config.toml
model = "masked image model"
dataset = "photos with spoken descriptions (Open Images, Localized Narratives)"
train_examples = 203450
image_size = 24
crop_scale_min = 0.7
horizontal_flip = true
method = "mae"
mask_ratio = 0.6
loss = "mse"
encoder_arch = "vit"
encoder_norm = "layernorm"
encoder_norm_position = "pre"
encoder_activation = "swiglu"
encoder_mlp_ratio = 3
encoder_head_dim = 32
encoder_fused_qkv = true
encoder_bias = "all"
encoder_qk_norm = false
encoder_layer_scale_init = 0.1
encoder_parallel_block = false
encoder_inner_norm = false
encoder_drop_path = 0.15
encoder_patch_size = [4, 4]
encoder_layers = 6
encoder_width = 128
encoder_positions = "learned"
decoder_width = 192
norm_pix_loss = true
decoder_layers = 2
init = "orthogonal"
residual_init = "none"
optimizer = "muon"
muon_scale = "original"
learning_rate = 0.018
momentum = 0.95
nesterov = true
orthogonalizer = "polar_express"
adamw_lr_other_params = 0.0022
max_grad_norm = 3.0
gradient_noise = 0.3
max_steps = 20500
batch_size = 256
epochs = 25.8
lr_schedule = "cosine"
final_lr_fraction = 0.05
warmup_steps = 2050
weight_decay = 0.02
adamw_weight_decay_other_params = 0.05
Rows from block 2 of the encoder of a small masked image model, named by matrix and row number. Rows with one number belong to one neuron. Each number is 500 + 40 x the weight over its row's rms, rounded and kept within 0 to 999. All counts start at 0. Numbers have three digits each. After the name is the row's rms in percent of the matrix's.
After each neuron's rows are labels from the 100 images, of 14848, where the neuron reaches its largest size: "top examples" is what is common among them; "colour at peak" is the nearest of a few named colours to the mean colour under the peak. Only what is clearly more common there than usual is listed. The data: photos with spoken descriptions (Open Images, Localized Narratives). In brackets: how many of the 100, against the usual share in percent.
# gate: MLP gate (encoder.blocks.2.mlp.gate.weight, 384x128), inputs 0-127
# fc1: MLP up (encoder.blocks.2.mlp.fc1.weight, 384x128), inputs 0-127
# fc2: MLP down (encoder.blocks.2.mlp.fc2.weight, 128x384, transposed), outputs 0-127

gate.373 098:485491495559484453496498547553417527558493530524544526550494544557456483492482432431433504493514529544444458542536418556483566478457549488523539535498497503429569464507568505532572509504552563512457575538549489480481453525476426453520462477553525511493491552532529553489485506409427432539526511487493524505499473499501531483485491525472529512443452496558543567491439498526523417522478
fc1.373 109:533444428509565456414470462469471567445436482489494546510432508424487490527453454408524496544534507425492555458497475543520502517502503502509461547517481520534478475538502529497481491540515435490435500448424492534529554501489561552483456502553470559438478452511509510491522456460491447546556537534479522485503506445511502478519466538510483561508555465644563518441500536446516469493498
fc2.373 101:388518525520528525529490565538488477490461549449484535468520479564547545458449512503539493439517538549522550500471466550493490485431473465521527516491462517470431509497486438527478572485528490566492505476570546541522499460463555407533563459486562523455544528502533512459515521530487550507483517505461519509395553500427452523511559556482498525524478479441513501454542433442471560554423
top examples: text has "sky" (57 vs 25.1)
colour at peak: white (60 vs 5.5)

gate.140 100:504494546606530502504552486493481522509490445496528640504490502529482558460516466446537468502532539462597439533498485551501520482484533463431560498540579463491515506520586525491539471421524559523526465513523497479460484467468491492505545535493418555524492499438517533511507530484442534536446575563493437450406524517492462497534490491498511485506460487443528549488446452536556477488454
fc1.140 098:517501427533436499443551496441495507564515492542460513479514480454518609514555511393481500576455543538449497499500574529431514513522508548529550514504463501467512476455507512470500555530494453560561522523573510524481530475516503492507548531497523499419506532433513558474518454481545406400505512554448493468477560554484456500548474503474445478509492525458468463572458505517446544460505
fc2.140 095:472435481531504461458498557524449444493580516487448562425479535536503606548430424569442504466525449501486531487541542485471492514485530554520497454475556514544497439471493535441518469514457513522481489540559451498449474546466545602517536454473530523504486507506532479513487461512464511508541492492418510460482515444558517519536510540481465433421535518512565480496523472478509458541389
top examples: text has "sky" (51 vs 25.1)
colour at peak: white (95 vs 5.5)

gate.62 099:482440506520522476533491552524565477540484475480480455507480457504449500471530567530506456477525589432584509540535536513468525515476565485474475411556466522488524544495425564548500520528460582530546498448558511552502486482458527579473512419476497461516500483553493485527573485479479514476570433538465571458454504516503515508516588438554455470443515479505476497500593512437511503534485
fc1.62 100:536495548467536516489489547448519493588541481485556579501480509476445595492524503487532526501501520539511568554509489503533502456496504431481486514467474504543457464561495483514480447502475563504496503432607380484504489528405466516511556493484535523501539479512514434505495532546542513501532495468547552458461503455525549529474552448549458538583455479569533482426502549505590475513532
fc2.62 104:602448455456466440450498494489476544473480462550491479516469488473476483457504505456494465521581507535568547474531518468542518522492471450505487538539476436482521494455567466461470533521467559540475507518596481425461552489491482548519540517535462509481545472477552530531421501457459521511510498580541527513667494504431449506520544541475538442498501485541513457544490525494505427477494
top examples: text has "water" (27 vs 8.2)
colour at peak: cyan (28 vs 1)

gate.254 111:440445617492527531478473545525446501559517456418497501535508479520529475554484492528503476467539458502465528519557420505494525470501542451499567498538522524465518477498495497515533508461512484507492471518541512556447522585516591477503524374533503426550495486525504563476456526372528514524488402471483520451465537470539520491500558500487502444534520505491478487559454509547560492542456
fc1.254 096:487555452491478536470442484513419435559465598492532474503490496477519529465579489554454448501509565497477468447540510514558534467493471429447550537487438413498490462519540477498476514485541521515481529481433516472520537438495460521497551423478515497504511464514489529486497446453429546557473561536529538574484501477581541548523501440507527525454446469524538484565571489533447541544556
fc2.254 104:495470475496504481512495470516517488477598515526562523564459531477461488459516541549511533514564516526496473498493482509498514493416454500489512497402580479432546536546533542532438457439529587571417491506529489515520551505483507464451501462517512425505473507510506492478487515536491511463479517511513538470429515407477485591476552504528514556401487438597505481496523482581570532530529
top examples: text has "white" (34 vs 11.8)
colour at peak: white (73 vs 5.5)

gate.38 109:492445557488481557497493431537589515506533472528542478550470480496534531552522467521437446430508513469496430531521503471460450497518491497511515460413445468511498488486478515507449526517468488482472550443509473469502402512541452485497514548476510525529511515507530446483426513475442585506426437573467445565518401471465509542475501585418510503469512414558492473509511503544543511520448
fc1.38 099:505497532573457461557471508570458505400473531506521493535495550505512453482473506530523492449487487507512515428545524548463504522503497517523509422466443479529463553493526538493515561429523582461495480482544545407488577547466485510553452487490491489533500486579501525507534526550520446471540594463598555538521497502483518511475475483410419559486523513586489499461564457506537539518516
fc2.38 100:524491429509437501494432542439548480440459553514467503587501499502479543494505522487501551571457472509485500426467421576491503482501524373518466446414478447476508446463517510564457483494484496467496526478453487477464441491443498532567489554529462502493548557494423517479464515538505554458506440522535390488505534532494456554463500472501539484426507525457516532504445490531531537524512
top examples: text has "color" (30 vs 12.9); text has "red" (29 vs 3.8)
colour at peak: red (47 vs 0.4)

gate.344 101:410486483479587508536496488473515438522483504550556494485465455561506474510541539534437445460522508465516423471476504486533473516500456493411448519538543543524477480511493507457546431506578540556580516540472566556517470508564520554475480473508508511569483502468446550480467464561446527545593475488468444530492517492428497518471526442450439556551522439449544529526461508497480469538477
fc1.344 097:471530433541489545532552529440401447507464508599573461477485532519445460482512446501451435518481461508477508461510448572549503484450525547434472460504493516486507436520521458521435512559556509517534520498398479532518542502425470581516549506552512497522511465488518524510529461575536447436532450470476535543472508457420564508465513526460525512540539550495464531471501493518496448455500
fc2.344 094:483518415501518537508453462492497546492518493443435480514447488476456539492511536481490477493544428451492546514536522442519583527448534522541504511539457517505554577555469497406480473473468531524485574532479522522471546507485528507459569447449492434496558504536530476545448546551538449479486512542486608506467523444527529547559523491497459472524549514458533445515490505628513541571516
top examples: text has "grass" (29 vs 10.2)
colour at peak: green (28 vs 0.7)

gate.26 101:523503526477479481470433476462414451465478526447500516521426550477479441490417521485563487481465441491483486472527468492550454550434476523460499491504449499532532473436540573489593602408438530483514502510544514501482515546525564499473566511522482556561439499543523501479508543553521527526476507471501511478468502517438527475533546549522469447544593504515513425497492487487433562551473
fc1.26 115:565541497449539486550487464599448447533478510489467516456441474456478519475503498499483487576526528493521497533473482533502490531508509521393471514545453488536509494504574600537527454455456566498431470535446545524527510515433471535547505460506576496560525512430530514484531488470560452494520534446509531384466477430530506531488446483446440537471532495513464430537484455506507439499469
fc2.26 098:452469533461539529504469489526463509477528475480488504541532545510488423484541502469488559502574484561402463548455491475485441512509405533490442443492498505412511542445485568485528439534528464489536468548428440463472465523558439583528511487476476537574432508471532491489557470517536501507508533478470527526486472452577496543429508564426528545446486523500462548546499505501463541560514
top examples: text has "red" (31 vs 3.8)
colour at peak: red (58 vs 0.4)

gate.176 099:543466474568529532451495482567463481473518492419530454529460470485511447508535469549528514472566490476458589493511449541509480465480491508459562450462505508510548448423482441550523539445451521509500505565596495472501578462517496547518518401490540541484552558464549491462487527465489553488516462453548561462526606522561510481477504489476476517501505499527470543550570484554486490571464
fc1.176 092:494524469516487502440431511458540490531424449518565549589502499488522517504514516468501434477538507625498549521553456558464493453517526499572506524542437561434485533538527458497511426534515508444484518524511484450511446492512479472455455496475494505575479466532479637559571517474505525474431504502487425527501496480558476538520504474541470506481513501498531502461421573508485539536544
fc2.176 090:470515456487557521563502459473529531480489555426518495597478473491493426567496526487477475445552506471584520469542484496481466541506486464503517530474535498425512532414451541532412464517463506493520491518414518484495525423540483472523449453529474530471524555525428540493515483456465491517436564442520430507459468512529476470529502526451471433495548460450514524494385504489425497453467
top examples: text has "color" (30 vs 12.9)
colour at peak: orange (47 vs 0.7); red (28 vs 0.4)