{"train_examples": 203450, "method": "mae", "encoder_arch": "vit", "encoder_bias": "all", "encoder_positions": "learned", "decoder_layers": 2, "optimizer": "muon", "adamw_lr_other_params": 0.0022, "epochs": 25.8, "final_lr_fraction": 0.05, "weight_decay": 0.02}
Rows from block 5 of the encoder of a small masked image model, named by matrix and row number. Rows with one number belong to one neuron. Each number is 50 + 15 x the weight over its row's rms, rounded and kept within 0 to 99. All counts start at 0.
After each neuron's rows are labels from the 100 images, of 14848, where the neuron reaches its largest size: "strongest on" is what is common among them. Only what is clearly more common there than usual is listed. The data: photos with spoken descriptions (Open Images, Localized Narratives). In brackets: how many of the 100.
# gate: MLP gate (encoder.blocks.5.mlp.gate.weight, 384x128), inputs 0-127
# fc1: MLP up (encoder.blocks.5.mlp.fc1.weight, 384x128), inputs 0-127
# fc2: MLP down (encoder.blocks.5.mlp.fc2.weight, 128x384, transposed), outputs 0-127

gate.226:71 56 65 27 55 68 88 54 21 50 52 18 60 61 70 49 48 36 40 61 54 29 35 93 38 52 57 64 52 56 26 86 62 42 53 66 33 58 55 36 74 59 65 52 45 47 46 54 63 49 46 39 35 64 66 26 55 63 81 49 75 70 55 69 42 34 44 51 52 46 29 57 57 29 43 48 53 71 49 79 72 73 27 38 51 66 44 44 44 55 44 51 50 50 38 46 75 60 50 41 67 57 53 39 46 49 75 57 57 58 49 69 50 39 66 48 69 44 30 79 63 75 18 66 36 37 55 40
fc1.226:49 54 09 45 54 49 24 45 59 68 64 21 50 48 38 46 44 34 53 68 24 55 48 69 54 46 46 60 77 54 47 84 35 72 64 43 72 62 46 64 50 49 71 68 18 62 58 45 56 55 34 67 35 45 65 56 41 99 42 62 38 54 36 42 21 22 38 55 36 29 47 65 67 56 58 48 28 43 35 22 34 27 50 55 40 48 26 33 54 63 71 43 67 52 53 56 72 77 59 31 51 75 57 42 40 62 62 55 40 39 44 63 34 53 44 49 56 49 62 50 64 41 56 76 32 44 54 39
fc2.226:41 78 61 66 45 34 57 56 42 77 56 49 58 39 63 41 35 75 61 54 48 48 60 72 62 27 56 56 71 30 27 68 67 47 78 70 38 56 55 59 70 57 69 47 41 48 53 44 41 66 36 36 59 43 45 53 23 40 51 48 28 91 72 28 46 48 61 56 48 58 53 32 45 50 47 41 59 40 34 65 28 61 35 25 56 36 45 85 55 60 40 50 40 71 32 52 75 57 49 63 34 36 55 38 62 45 23 48 56 53 18 19 37 42 87 50 49 45 17 59 62 59 59 34 82 61 62 40
strongest on: text has "water" (29)

gate.116:58 46 72 53 72 45 76 52 32 34 71 65 29 71 56 59 65 48 37 62 57 43 62 46 46 61 58 36 64 62 61 42 66 05 55 43 31 43 47 50 78 38 36 41 51 61 48 32 46 55 33 29 61 42 63 53 22 72 39 65 30 78 56 56 63 05 52 24 35 37 21 53 59 59 48 57 44 46 42 39 56 60 48 52 35 51 51 48 38 32 31 73 29 57 78 54 35 33 77 52 17 63 63 54 29 45 57 49 46 57 60 77 47 23 57 65 49 74 41 43 66 51 62 38 71 63 49 46
fc1.116:41 49 64 40 62 39 56 59 39 38 42 75 46 67 52 44 26 56 52 52 43 36 59 44 52 74 70 56 38 38 44 56 59 39 64 44 59 45 41 44 45 23 53 69 52 48 65 64 49 47 65 44 62 57 63 76 53 60 60 63 31 39 50 34 20 69 23 46 62 23 30 25 52 48 41 73 50 28 72 60 42 73 57 39 38 14 46 46 31 59 84 56 42 63 72 47 69 65 32 62 72 84 58 52 41 58 37 04 31 95 69 40 45 52 40 59 57 68 65 49 43 61 44 60 56 61 68 57
fc2.116:48 67 47 74 10 40 35 45 57 68 79 66 35 42 56 72 17 53 34 65 50 16 52 43 46 69 32 49 62 51 45 13 52 59 38 50 30 36 52 34 67 64 52 43 44 57 46 60 49 36 56 55 62 49 28 58 48 44 39 43 65 66 56 40 41 46 54 44 61 44 65 60 40 33 38 54 43 47 37 42 84 60 60 35 38 53 75 53 44 57 81 44 27 60 62 71 32 42 56 28 34 30 67 41 38 46 70 62 45 62 12 88 38 65 33 34 79 50 43 30 47 49 55 40 48 59 21 47
strongest on: text has "water" (26)

gate.28:58 46 18 40 56 37 71 65 50 18 71 76 60 55 50 46 67 88 44 52 41 20 51 30 45 42 42 42 62 68 57 78 54 60 49 52 33 47 55 51 46 44 58 54 59 10 43 41 59 49 35 50 42 55 51 34 49 72 58 53 61 37 53 34 60 41 34 60 58 59 73 58 42 53 82 57 66 62 45 36 29 53 65 77 37 58 43 81 50 51 91 39 74 29 44 33 50 48 73 61 63 76 51 68 20 52 73 60 45 59 69 42 56 53 29 27 54 42 67 54 52 59 59 32 73 33 41 52
fc1.28:48 43 50 83 41 53 52 23 66 20 47 53 73 52 57 52 47 46 59 48 63 33 92 49 31 34 48 52 61 59 65 38 70 22 43 68 41 41 40 59 34 61 32 81 42 49 26 54 44 56 56 41 40 61 35 55 72 53 53 36 40 39 26 32 49 28 32 82 77 59 55 58 43 50 70 70 55 52 40 59 48 43 22 75 49 56 61 43 47 52 84 53 52 46 53 41 52 28 29 63 86 65 32 38 21 47 42 52 46 48 21 56 70 56 50 60 50 46 70 77 18 37 38 48 54 60 40 51
fc2.28:75 29 69 77 40 51 30 84 68 70 41 65 32 73 54 32 60 66 56 73 71 37 68 47 31 36 36 54 44 53 65 55 31 47 59 55 60 63 38 61 51 25 38 77 54 35 38 55 71 82 56 47 45 26 31 53 58 65 59 70 30 38 62 60 56 46 70 55 31 65 44 56 26 53 62 51 42 47 39 57 57 61 47 60 47 70 42 29 54 37 54 40 46 28 48 53 41 49 38 45 83 35 43 62 07 54 38 64 37 55 39 49 57 64 81 39 54 54 40 69 41 33 52 73 54 87 35 48
strongest on: text has "sky" (63); text has "buildings" (35)

gate.276:29 56 47 51 60 39 56 56 76 34 47 44 21 64 60 49 48 29 59 42 53 58 61 56 42 40 54 57 52 81 45 50 78 46 41 70 56 31 64 64 39 42 45 61 55 65 61 41 55 52 35 52 66 55 57 76 61 65 44 57 44 29 44 81 68 57 50 37 48 43 18 57 82 52 42 32 45 55 49 11 46 63 49 52 77 59 63 50 65 41 31 80 55 54 23 38 28 41 59 51 39 49 55 48 54 54 48 55 68 68 80 25 49 43 61 42 23 85 50 77 54 66 67 73 58 33 02 59
fc1.276:47 47 67 72 67 60 35 49 42 54 49 41 62 52 37 68 64 79 17 52 53 31 64 51 30 57 51 47 56 43 72 46 54 36 42 60 46 70 45 36 56 32 58 62 60 36 41 55 52 55 58 44 42 27 46 63 30 35 54 42 47 63 35 51 57 33 28 76 63 55 67 45 57 54 50 13 53 74 46 47 60 70 25 84 46 68 53 40 41 39 58 41 90 29 66 84 58 44 40 20 52 76 34 60 58 58 41 74 49 47 40 21 48 25 36 47 46 28 33 49 42 52 40 84 20 67 65 57
fc2.276:65 26 38 59 46 60 39 27 37 38 59 41 58 61 48 28 38 44 72 42 19 33 43 35 61 63 36 18 41 35 54 57 68 07 25 65 53 52 47 41 39 33 66 13 46 44 25 36 62 53 64 58 44 54 41 56 64 63 62 55 33 73 38 35 19 41 43 60 48 57 51 44 70 52 43 43 41 65 55 68 47 30 31 73 46 59 60 41 22 63 50 55 54 44 74 57 43 49 62 42 45 72 32 65 46 60 66 67 56 76 40 22 41 45 66 49 47 39 68 48 57 59 41 73 12 48 76 31
strongest on: text has "white" (30)

gate.159:63 56 66 22 40 55 61 74 44 45 42 48 53 49 38 62 47 57 41 46 48 63 67 40 80 50 36 41 43 88 19 58 42 53 32 25 51 56 54 30 49 48 39 47 59 72 59 87 86 66 30 28 39 40 40 86 74 49 17 52 57 45 29 63 64 60 47 60 51 51 48 34 23 61 62 25 62 85 47 47 49 47 29 51 45 67 35 42 77 22 59 44 71 45 40 49 68 55 26 45 40 66 48 31 56 28 61 47 32 63 50 54 61 51 45 60 63 30 33 58 42 69 65 41 40 45 52 52
fc1.159:48 16 46 29 62 54 77 26 37 50 54 32 74 46 56 20 34 68 40 40 48 51 26 47 59 48 41 26 42 65 75 62 40 55 66 55 37 62 69 48 62 37 52 28 48 24 68 45 61 38 14 71 58 41 51 46 73 53 50 14 43 36 38 68 64 34 68 40 37 39 58 38 47 64 34 36 26 86 42 51 59 41 74 37 55 58 57 51 31 37 46 36 60 25 54 57 34 60 35 65 45 32 73 36 67 60 54 50 61 16 37 33 82 47 59 65 51 47 62 67 41 54 41 68 50 58 58 55
fc2.159:43 38 34 52 78 36 63 26 43 42 23 65 49 29 47 53 54 53 67 45 68 49 52 57 51 40 60 40 27 71 50 28 50 44 65 53 56 36 45 60 52 43 64 33 37 33 52 36 61 42 62 58 65 50 37 94 38 33 37 31 82 27 72 39 62 75 61 61 44 62 61 49 52 45 49 53 21 52 41 86 62 53 56 39 50 54 55 49 44 71 26 33 61 88 64 29 16 75 37 41 57 73 33 74 35 38 54 54 56 51 56 40 47 24 72 37 53 35 41 58 27 66 31 48 67 47 38 36
strongest on: text has "white" (29)

gate.318:61 53 10 53 27 41 42 32 64 51 43 45 74 55 44 42 39 27 40 48 42 31 26 63 39 37 62 54 11 59 66 48 45 53 55 40 22 45 67 20 48 99 30 35 60 56 34 25 45 76 61 65 71 51 56 57 31 38 27 34 50 58 49 42 41 36 48 74 45 40 63 53 61 27 68 67 36 45 45 09 62 52 69 56 23 64 51 32 52 56 42 47 59 64 46 56 33 82 26 57 40 51 57 46 56 48 38 48 35 47 59 53 65 54 75 27 53 64 54 40 41 50 58 54 70 47 47 63
fc1.318:45 23 44 59 51 47 80 36 42 52 51 67 37 24 44 61 69 48 45 56 83 55 23 51 81 47 30 38 52 44 55 34 53 58 49 49 29 64 44 47 60 48 29 37 75 41 31 38 45 64 53 65 45 26 42 56 48 61 62 51 38 42 40 65 62 19 57 09 53 83 36 48 57 50 63 45 49 72 39 27 82 39 66 65 51 59 46 45 69 53 63 60 66 04 41 61 56 68 36 55 59 73 43 48 42 25 53 39 42 25 74 37 53 74 34 73 35 62 45 42 71 46 57 42 37 49 52 64
fc2.318:68 27 42 47 64 63 67 41 50 47 48 61 34 66 64 69 54 61 23 60 80 58 57 50 29 63 46 67 54 55 62 41 33 90 42 44 66 77 47 70 20 40 57 27 33 36 66 65 47 56 25 42 70 67 36 43 63 39 36 45 54 82 37 52 50 66 69 57 56 27 64 62 40 59 51 33 70 30 73 55 60 44 55 67 76 72 48 32 33 64 38 80 54 52 61 39 66 40 45 39 69 64 19 63 37 42 62 52 41 51 50 45 65 65 58 47 43 37 52 44 61 41 62 76 54 87 32 59
strongest on: text has "white" (29); text has "black" (28)

gate.33:79 48 35 60 62 55 45 36 43 29 51 45 53 42 45 42 31 47 54 50 31 80 70 27 37 93 35 52 72 33 49 54 76 47 51 43 48 54 60 31 51 59 54 33 59 46 59 43 69 54 26 39 30 68 40 71 44 50 55 56 38 24 52 53 43 37 66 58 65 57 40 60 44 61 33 30 51 52 38 42 80 65 34 40 59 34 25 70 53 49 74 43 38 50 62 76 48 56 47 72 71 26 35 62 33 74 17 77 34 42 84 51 66 30 53 39 53 45 40 80 64 43 55 31 35 46 62 68
fc1.33:70 64 42 49 53 45 53 43 52 28 72 30 31 55 82 42 52 65 34 59 56 51 59 53 34 46 58 54 74 43 42 43 19 67 68 46 24 52 55 40 53 58 66 54 45 56 26 61 79 48 44 62 55 52 29 61 87 41 46 30 17 55 46 27 57 64 55 72 72 50 37 29 49 61 39 65 62 59 26 26 71 38 43 41 33 64 34 54 57 17 41 28 45 37 40 55 56 71 43 78 45 56 59 56 53 69 41 45 57 57 32 37 87 44 17 70 51 58 64 42 72 63 44 57 37 70 42 71
fc2.33:74 46 47 26 54 48 46 55 51 27 47 60 63 60 42 45 67 61 34 55 28 59 43 69 75 37 30 59 39 49 90 48 52 37 44 18 75 55 37 37 38 68 64 68 74 65 52 19 44 84 42 45 63 29 52 57 71 29 62 41 41 42 33 70 53 69 47 62 39 53 42 52 46 42 60 38 50 79 50 13 40 43 59 54 53 70 53 64 36 34 44 50 64 49 55 46 77 53 59 61 41 64 70 80 35 70 32 55 55 59 34 34 64 70 36 44 67 57 60 27 72 40 74 40 71 62 65 37
strongest on: text has "water" (27)

gate.240:54 33 52 35 66 55 60 21 42 55 67 50 35 61 40 55 57 71 06 59 39 46 36 64 44 09 59 59 57 38 39 49 67 40 58 52 92 64 64 86 60 56 37 28 63 57 54 73 59 50 51 49 45 59 24 49 48 56 79 62 36 42 69 37 56 50 52 47 36 38 37 61 61 46 63 50 50 56 42 38 27 67 71 58 67 34 36 68 32 43 82 58 43 78 36 25 57 35 38 35 57 57 41 39 34 62 28 53 53 54 29 67 52 42 60 40 49 44 57 31 40 45 58 62 75 91 41 59
fc1.240:40 44 21 45 47 55 82 38 43 70 44 67 61 39 57 78 34 46 27 39 63 57 46 89 57 61 52 70 48 50 17 55 60 58 27 27 51 39 50 64 53 50 36 45 62 57 28 49 42 50 81 65 75 39 78 34 56 54 52 52 70 62 47 61 23 72 44 40 62 51 77 32 65 33 44 58 21 39 75 53 54 51 61 32 35 36 54 51 57 51 25 38 36 57 36 24 43 28 39 80 45 48 71 28 59 64 50 48 48 39 28 61 69 57 54 35 43 36 51 39 39 48 54 45 57 69 30 15
fc2.240:68 52 59 74 34 52 41 31 52 49 46 57 35 74 77 30 53 32 77 69 59 74 33 52 50 54 43 57 66 60 70 90 74 54 54 51 64 56 62 54 39 48 84 42 29 45 83 53 34 45 50 50 44 40 51 51 59 63 40 71 55 51 45 39 56 45 51 52 39 76 38 40 32 44 68 41 79 53 58 55 36 30 39 66 60 67 43 58 45 27 30 25 72 35 62 35 57 74 77 41 50 38 13 28 46 52 36 13 41 43 47 47 46 67 41 51 36 39 78 58 38 48 39 59 48 36 74 32
strongest on: text has "grass" (32)

gate.309:50 32 29 33 42 85 52 65 62 53 58 50 32 31 51 61 61 61 55 20 29 49 74 60 36 34 49 69 55 41 53 50 49 37 51 31 32 65 48 81 46 37 43 68 62 29 45 71 32 47 70 46 41 59 59 43 58 30 43 55 17 48 50 83 50 26 54 48 68 34 44 52 58 70 23 29 59 37 46 86 51 46 44 35 58 63 60 63 57 42 40 62 75 28 56 54 72 35 34 51 58 50 85 57 39 44 39 61 21 55 60 56 52 34 71 16 29 49 53 42 47 30 49 70 28 47 27 50
fc1.309:28 57 65 62 62 62 66 54 50 38 31 28 69 42 25 25 24 84 52 35 61 69 31 54 50 53 58 54 60 49 21 54 43 52 71 72 44 39 56 64 42 28 26 47 62 39 63 52 58 84 37 59 71 50 26 75 39 61 61 62 58 50 36 74 45 47 53 19 39 50 53 33 53 40 55 39 49 55 47 24 59 64 32 54 57 59 59 81 47 55 51 70 32 43 52 53 30 64 43 35 35 47 45 49 46 49 48 41 16 43 77 60 34 15 62 66 42 56 67 51 54 83 20 31 61 55 44 67
fc2.309:69 66 57 65 51 31 40 38 49 70 44 42 51 25 54 56 44 33 41 85 60 45 40 45 69 38 58 49 67 25 40 89 36 62 59 46 61 71 45 68 39 26 45 78 53 41 43 64 55 38 27 47 43 48 58 57 34 63 40 59 57 56 57 54 35 54 56 58 45 45 59 79 57 50 51 49 67 27 49 12 41 23 40 37 42 40 59 62 72 29 48 59 66 48 20 42 76 44 47 42 56 40 42 56 40 54 30 50 35 62 53 58 38 12 36 79 42 48 21 09 51 42 39 23 50 49 66 79
strongest on: text has "water" (25)

gate.285:50 44 49 76 39 76 35 48 48 50 45 55 17 22 59 42 34 47 58 42 73 40 52 23 87 29 46 74 35 38 18 46 21 52 55 44 51 62 48 78 25 43 49 36 58 68 60 35 80 32 49 36 47 27 49 42 32 47 54 45 45 68 42 40 28 41 38 68 65 58 72 56 65 45 61 51 49 52 56 43 66 35 39 45 31 38 54 28 34 74 31 37 78 54 54 38 62 55 44 60 60 29 41 64 62 79 29 66 44 58 25 80 59 58 53 42 74 46 24 42 70 53 57 45 46 51 35 64
fc1.285:76 52 59 57 52 41 42 63 57 40 41 60 63 62 55 32 59 38 64 42 49 60 65 42 46 67 53 31 77 20 38 81 34 33 54 61 39 48 66 43 50 39 50 65 71 46 51 42 53 42 61 51 64 55 45 59 30 50 35 46 73 60 47 45 23 61 79 55 43 70 76 63 58 60 34 22 71 30 06 42 17 56 45 50 68 75 53 49 42 52 44 53 49 32 75 22 58 57 33 40 55 35 25 23 55 44 47 62 38 40 85 71 54 21 52 58 62 21 53 44 74 29 49 43 45 35 56 42
fc2.285:39 54 59 32 49 79 54 42 60 28 86 58 70 58 68 59 63 49 13 60 49 30 48 45 53 66 47 56 56 54 39 44 31 53 86 46 39 43 54 49 41 41 56 75 49 83 36 54 55 50 38 52 48 52 59 56 50 38 49 78 48 45 59 46 57 75 44 38 43 59 53 82 40 28 55 37 42 47 48 39 58 43 26 36 41 65 81 76 53 52 78 70 53 70 67 42 59 55 50 54 68 54 73 74 62 49 79 42 44 27 41 21 44 45 50 67 51 61 52 71 30 02 52 38 32 52 27 40
strongest on: text has "grass" (32)

gate.375:03 60 65 41 62 67 27 36 39 48 59 44 64 64 42 57 40 16 74 45 62 38 48 52 36 67 38 74 34 63 63 59 65 40 56 45 39 77 35 44 41 68 61 34 48 56 40 61 47 37 72 65 56 40 30 45 48 34 39 50 74 44 59 38 44 65 48 18 64 58 68 46 80 50 22 76 26 56 48 26 65 45 72 49 35 70 27 41 45 54 43 44 50 71 44 56 22 25 63 68 42 39 44 29 62 29 52 40 36 67 50 66 50 32 45 51 41 49 34 48 54 58 72 30 63 79 58 33
fc1.375:50 43 72 57 58 32 64 43 32 71 72 59 67 13 47 58 63 29 60 62 70 22 58 64 56 56 42 35 55 68 42 56 76 60 32 73 51 65 48 61 41 49 45 63 50 39 95 49 43 37 36 57 75 46 28 47 59 71 55 64 21 44 14 60 56 45 54 55 40 45 46 44 35 57 60 43 46 61 47 40 72 80 66 61 83 58 47 78 43 60 64 62 59 51 60 28 55 29 52 63 74 35 28 42 56 50 55 60 18 36 45 54 70 38 24 65 43 39 44 39 49 51 49 58 51 23 48 29
fc2.375:78 55 37 49 90 56 58 55 53 28 28 46 60 39 82 40 43 66 30 58 49 48 45 36 40 67 72 32 55 56 47 51 46 65 58 39 32 51 53 34 38 38 69 72 48 60 54 31 16 41 56 49 41 47 56 61 46 63 44 55 80 65 58 42 81 69 53 37 32 49 70 54 50 53 57 67 74 77 59 62 48 52 51 34 25 60 35 70 43 44 00 44 51 37 65 42 59 42 37 50 24 45 44 72 55 28 43 60 38 72 57 66 66 67 38 46 37 54 52 71 50 42 70 77 51 28 20 43
strongest on: text has "sky" (59)

gate.253:89 49 41 63 55 34 27 52 54 68 63 39 60 32 59 29 55 43 38 59 45 36 54 38 47 73 50 59 35 48 49 41 67 47 43 85 28 15 23 35 70 59 67 70 55 74 27 61 76 42 36 66 47 63 35 52 58 73 50 41 61 64 49 70 48 46 65 45 34 56 42 34 49 54 52 34 35 47 17 41 73 43 62 78 67 37 58 64 32 41 50 22 59 54 42 64 37 47 73 38 44 50 58 77 52 34 64 53 35 29 32 46 58 40 52 36 66 64 69 36 21 41 68 45 59 24 59 67
fc1.253:21 43 61 47 42 46 23 57 50 70 67 33 52 38 54 46 60 76 51 50 37 55 60 70 32 46 40 58 64 70 66 39 76 58 26 61 28 18 32 43 91 45 54 45 50 28 40 52 41 58 51 69 87 45 49 65 70 42 53 45 42 52 61 20 44 56 61 63 10 54 53 54 41 54 64 60 70 38 46 48 35 79 62 45 71 12 41 51 58 57 25 46 37 31 52 45 52 36 32 41 44 59 50 90 62 38 46 52 34 55 47 40 73 40 46 34 41 53 53 66 23 47 56 69 68 52 40 37
fc2.253:39 34 48 24 41 58 41 29 60 49 37 46 48 39 68 62 66 54 39 61 24 57 46 61 31 57 45 46 61 61 61 47 79 42 66 67 55 59 66 36 43 67 42 56 53 22 19 61 42 57 77 56 52 57 53 67 58 47 45 60 57 38 50 53 45 58 41 48 69 28 22 36 63 57 38 64 29 49 47 52 67 57 59 50 55 42 41 53 70 51 38 57 07 30 41 70 55 45 75 39 67 19 67 61 58 38 24 71 75 18 53 08 48 39 47 39 80 61 63 69 59 70 80 51 41 48 47 75
strongest on: text has "water" (27)